Weights of a small contrastive image-text model: text encoder width 256, text encoder layers 10.
Rows from block 7 of the image encoder of a small contrastive image-text model, named by matrix and row number. Rows with one number belong to one channel. Each number is 128 + 32 x the weight over its row's rms, rounded and kept within 0 to 255. All counts start at 0. Numbers have three digits each.
Before each channel's rows are labels from the 100 images, of 14976, where the channel reaches its highest value: "strongest on" is what is common among them. Only what is clearly more common there than usual is listed. The data: photos of plants and fungi (iNaturalist).
# convs1: 3x3 conv (encoder.blocks.7.convs.1.weight, 192x192x3x3, each kernel summed), inputs 96-191
# convs2: expand pointwise conv (encoder.blocks.7.convs.2.weight, 784x192x1x1, transposed), outputs 112-223

strongest on: order Lamiales
convs1.191:117098084083112178141115151179141150177091151137128126171130085092090139081143077136126117146165126102152102182113131145098241128158178150154150170083148157093149123194141133114113155161146136090100104089123132068144109114131158158134123107122162205117070101152094142126144135103104170102
convs2.191:184142132131143107116187097094164105124140140140104095105174127135164135070177135143114163125201093053159079071141122178097137140109134087118097098142113138140149113140135175148146078136116125165127114067134092148076104118113095061119081143142193177111095094105150153120118160112098152144149085163111082096139134148151150137104161173113

strongest on: order Lamiales; family: Plantaginaceae; text has "speedwell"; text has "veronica"
convs1.190:099152112109115121151113084151146068140189105130131116213172165079133154115125130135129158104132131116207129081177109151082180122128124205125149143161130147112080139111147155098168137150130134137178124138126220098182137141131120134117178145128130080192155203131141151145148174093173113108
convs2.190:072137102114167132105108191194126098126110197148122116154118136161138110175137163114089162122160147111092118114021144176106128098104110105159132108113087099122139151139127135091139091137135072074139180149105155175122122123184069187096109116146110123096105108069132145099166160184129221105172141157100143180107107089136110112109142110079

strongest on: order Lamiales; family: Plantaginaceae; text has "veronica"; text has "speedwell"
convs1.103:202167112138136083183078123109159118108153172122046118142104147098155119143089164141135126099116145180139096144107150095058139161112151117150110103121137199151121149091149092118228182168174128131077115171170127141088073144129157130136154110111118174134103106099153116192099161106134113113
convs2.103:115149096158129175198196130119110129109149215088124114140184129072141096145101096141104137115176103157116125098195150144146151140135115165126159096132170103196098109135136145144133146177096124111151120125090105143157172139173157207045124209144162141150171174141167144174234136151105138154160065126146136138135114147101130187115138132142

strongest on: order Asterales; family: Asteraceae
convs1.177:059153122084145150107080127128155047110141109123085106079124111140129139120112080117097061120077160077106118092103168076112173131142131133193111088142096137114092135065128122133126073098067113161160099108108118138112093126078136091143118209135098105181130092110114105119165124124108163104
convs2.177:119128153204096075109116104117092111137181154128106163175146054085181123112132151173083189117214115102113123105167091117096088066161173146152112145116156124130136150108146155084144123152121161055127092130122058145125077101130116105136106085129138188112125181160131150158110107125106142170085104099151080141233109066077129139131150078124

strongest on: order Sapindales; family: Sapindaceae; text has "acer"
convs1.10:071140155125181085165123117134121151143189135178133170122124136104200129189101087122120156118189121157162066144107141079094081093113089128131151151118144131102117174089140085134122141120154117182125111153098132117148094101165092222150141166169122138101110084169120090117094088175154101184
convs2.10:101130115104147172147080145160114139159132156118103103095134185132073106144103085136087148128161067115088096146132100108119137147119111114156158155203093125160189183126126134158134100129129092123162150133111130198160130113103097165105119129142092117095108117099121173107134132125133161108090150186118158164102176189127149091205112151160

strongest on: order Asterales; family: Asteraceae
convs1.183:186144156098146105117208166132167166101141175151178119096127146145099135121103161102121100134101125159151176204094098203153153123114091096110149145162103143140147148090059125180128135193118135085165153087197153142101166072176126079097114154143103203124135172120142104113144067134127120138
convs2.183:123110120131073205137140127146077170053133133156135085168096124144063117090125092091128154151180182187096144111159088090113104111146197133107105094101107154152116096153080161204131152152123125155134064182110120191122090120138116165165168150179131114130065123133171131067123089130127164136146153107155136135129195155033071112124104104139

strongest on: order Asterales; family: Asteraceae
convs1.145:167118204140131172130087105162150090195140119134165137085054081102115106096131095107141078124129107122116144196118090153037145154163108122099132071092128105147189151131109114222161161173136126163163111144078112169123169106094101117127087134080116179131072124138079100165174119129114094090
convs2.145:175205133138216114109143084175147098104131138133132147106163073112134158099134115064148118128134106144092146120083111108090116145084127114144146191124086095082140113095174126074126142119103139149087151120152133110163170133145123146128097117137139106151172143140139137130109133157111117135090129037079141082183056133145104092108170204099

strongest on: order Asterales; family: Asteraceae
convs1.150:159122100154148180166072107146118103224158087135181147108122070106080099044147104151105088053148136141112164136157066112105128190162149132125108077022117093104171115158130177114172165163127101183113128071143125118103109137153120134106160115132107149123090120129133146147119149114103144129
convs2.150:152117120105158184144115094200204071121085151124146117133107153099111110113167089152130123158137085131186142130161142159144119098134177204128121110146146155121162137163086159175134080119152094105147112211148109125146134184129092120133046146139143159123157153088183130167192075197213131086116148157126113111202092197163111119197104156167

strongest on: order Ranunculales
convs1.85:135170095089086203136121092162151138133178156125148171136074106116118070115175151100156091070086140175136145123154131204118126147147132115089156112087074147088156098131160137127132121175115107126187155075147144110143139086154129114109118141102134161155145163202121115144095111138133101171
convs2.85:142125135119146136128192191103096104098141187160123103106128092090101131092137090136116095102129188177120095191115111176074171170137174139203154166126148150095164159129121051133126170158120156109180136141098130118113119135142134124227120145143163119120056109118126116125144162164138119120161176149099138101129113091122123115132125083163

strongest on: order Lamiales
convs1.138:132121130098117148171159089195120138157108135140125074120155111136102161159154133141082119123130165117223103089137156123146184108094124120144165072156127127073120111189211102092179187146044057152181176086063142108157108140143173154114081054082155091131147176149156159128126168069143100111
convs2.138:135138096082122041218216164124140120171178204121106142181115118095164186110150090107146151173150146104113132106165157128124112153147185133109140105064134125119139121192119169152174143150049128108148131104112141120102167143167205173179128146176118159155099125138112120163185161137138120134195102084183113152144088121078225080117161168169

strongest on: order Lamiales
convs1.78:104133073075106105115140105067120081134102156126163132102157153105133110064130181203103113121133115101205102111094206149133183090061127095076154105114149100115109142094157162145157119174137097103115126149160127152154149123119113086116130132063144139162220123195130132173143108129133138173
convs2.78:114101089091086103131150112137158124100124135103123072148144136166140102095117148158115136156116103167104175096033107109082143114108127111150087177099108100098079178102130106131083117096123105113154120095101097178100150083140095153155161136113107154118151114140124092132082182072097132100101147116133123144109159111088116124100114111111

strongest on: order Asterales; family: Asteraceae
convs1.9:166168110145092126177142202116144134105142075115143116198055147118030146184099057140134129122165112153145095117193100088181142138085095178153135119205124127172144129098154109094121121103109158176125050110078154165085122131083104095129144150160101153149130121118130115126101101132146135142
convs2.9:108097068119119100167086135129153142138098135055171152070142162149128160147157113131067119081141109126071115125086139143091186121159058129126156183119033103133058132112130122102046151121128181067169131187131126120131134113091072190094082123128129168153138135107100086099106212124124136141178048150164133122142104162185123088194117150138

strongest on: order Asterales; family: Asteraceae
convs1.159:135114119063102170116127100106162132135174070119131175180143160103156119136152186099155150146156156161195112125102140108099139144123133154113147032099126135123175152091139101102151156140149203097167113160093127149138157148101087128166103069092204147130131028121119133137141095134128099121
convs2.159:121086155110137155104136131088158121125157177146085100171169179121122115167118149112125182134141144140170129078146134102136099119103108133123121130112118124073178147140147068114149136127130121152134137180130155096106123139230102187112089209142077147204146123153103162105124110118141218107178133177150151172127123084170106128105132033092

strongest on: order Asterales; family: Asteraceae
convs1.45:153134105132097172117134157112116086134148089145174102105119133126135117140118104158147138143114092112111131161142126086127143142097130110140172105117125107180205120176151116100188022074089158081102075134125115142181087170131180124125110139151097073157174062156102101139156109165142101090
convs2.45:111190113152188110150144132134140148168079120150132096171174077090081111182066072107126137137173150186113073119089106092110090165150153086179073136132176144120092159098100171102079141099142121086104111147153113144160124167168159046150074105147092116114106099083187117107109101096137148156108114182145076148129147060118128133123141165140

strongest on: order Lamiales
convs1.168:057144107156094174068086222094141104077102183101091182133171127145174096138148185093126144114126166144113158135117138129138172134049138094100140122138088154108165149163140218122139132089117095195148113111124162073115079101149123100065167107119141118117190164136093105122135144118137156091
convs2.168:151105098067138122124165184110149159154158123159138138144072205107108175114113165126087123129168121150170206102121123148107120132138117152135161165122088182126095184128201112120163109112075070113129096167161139093118123106159169159130153121110122154110124173095136177150139169146156145129163130165131089139206142110115105150141146109109

strongest on: order Lamiales
convs1.131:181153106120140145089127173149126155101164164130083150162048106122091104144142114114122123129088135140107147190173072093126151094139091166138129189130122176118129150155154097141088106188179195151168170126153145064146179121169152160117108129192113137125085159094104060177108105115170180119
convs2.131:110085156094097159214156073170151128135115088184097150149087145144108156124078088169156135178138141143116126094118141138154075149109108120178062120188154092148139141118103120111117124118081135124123154080083146117058104071109103093102119101105151122126177130127101077089157119105101136139136158175148074080144120107118090087139156095126

strongest on: class Polypodiopsida; text has "fern"; order Polypodiales
convs1.75:153116147129107128154122088111094124205142161153106099112107133080142121131156206201135131156216101115180128147152175126165146180127127083107066159106154161127113129079163093160124127153142109187066109123141139111116068186093119106105126133125150156109169159144162156179118162133163148155
convs2.75:112090171148154159118141143130131123104174143123135125092161163145105118215150094109113170116108107116169172105124105104093077119190055113068109105108138104185098124114039150110153122134120133160120149135114132068139090151084134181113073094122126126147131161146126069165125070131179142129177101147135122107169099123156156137126151133121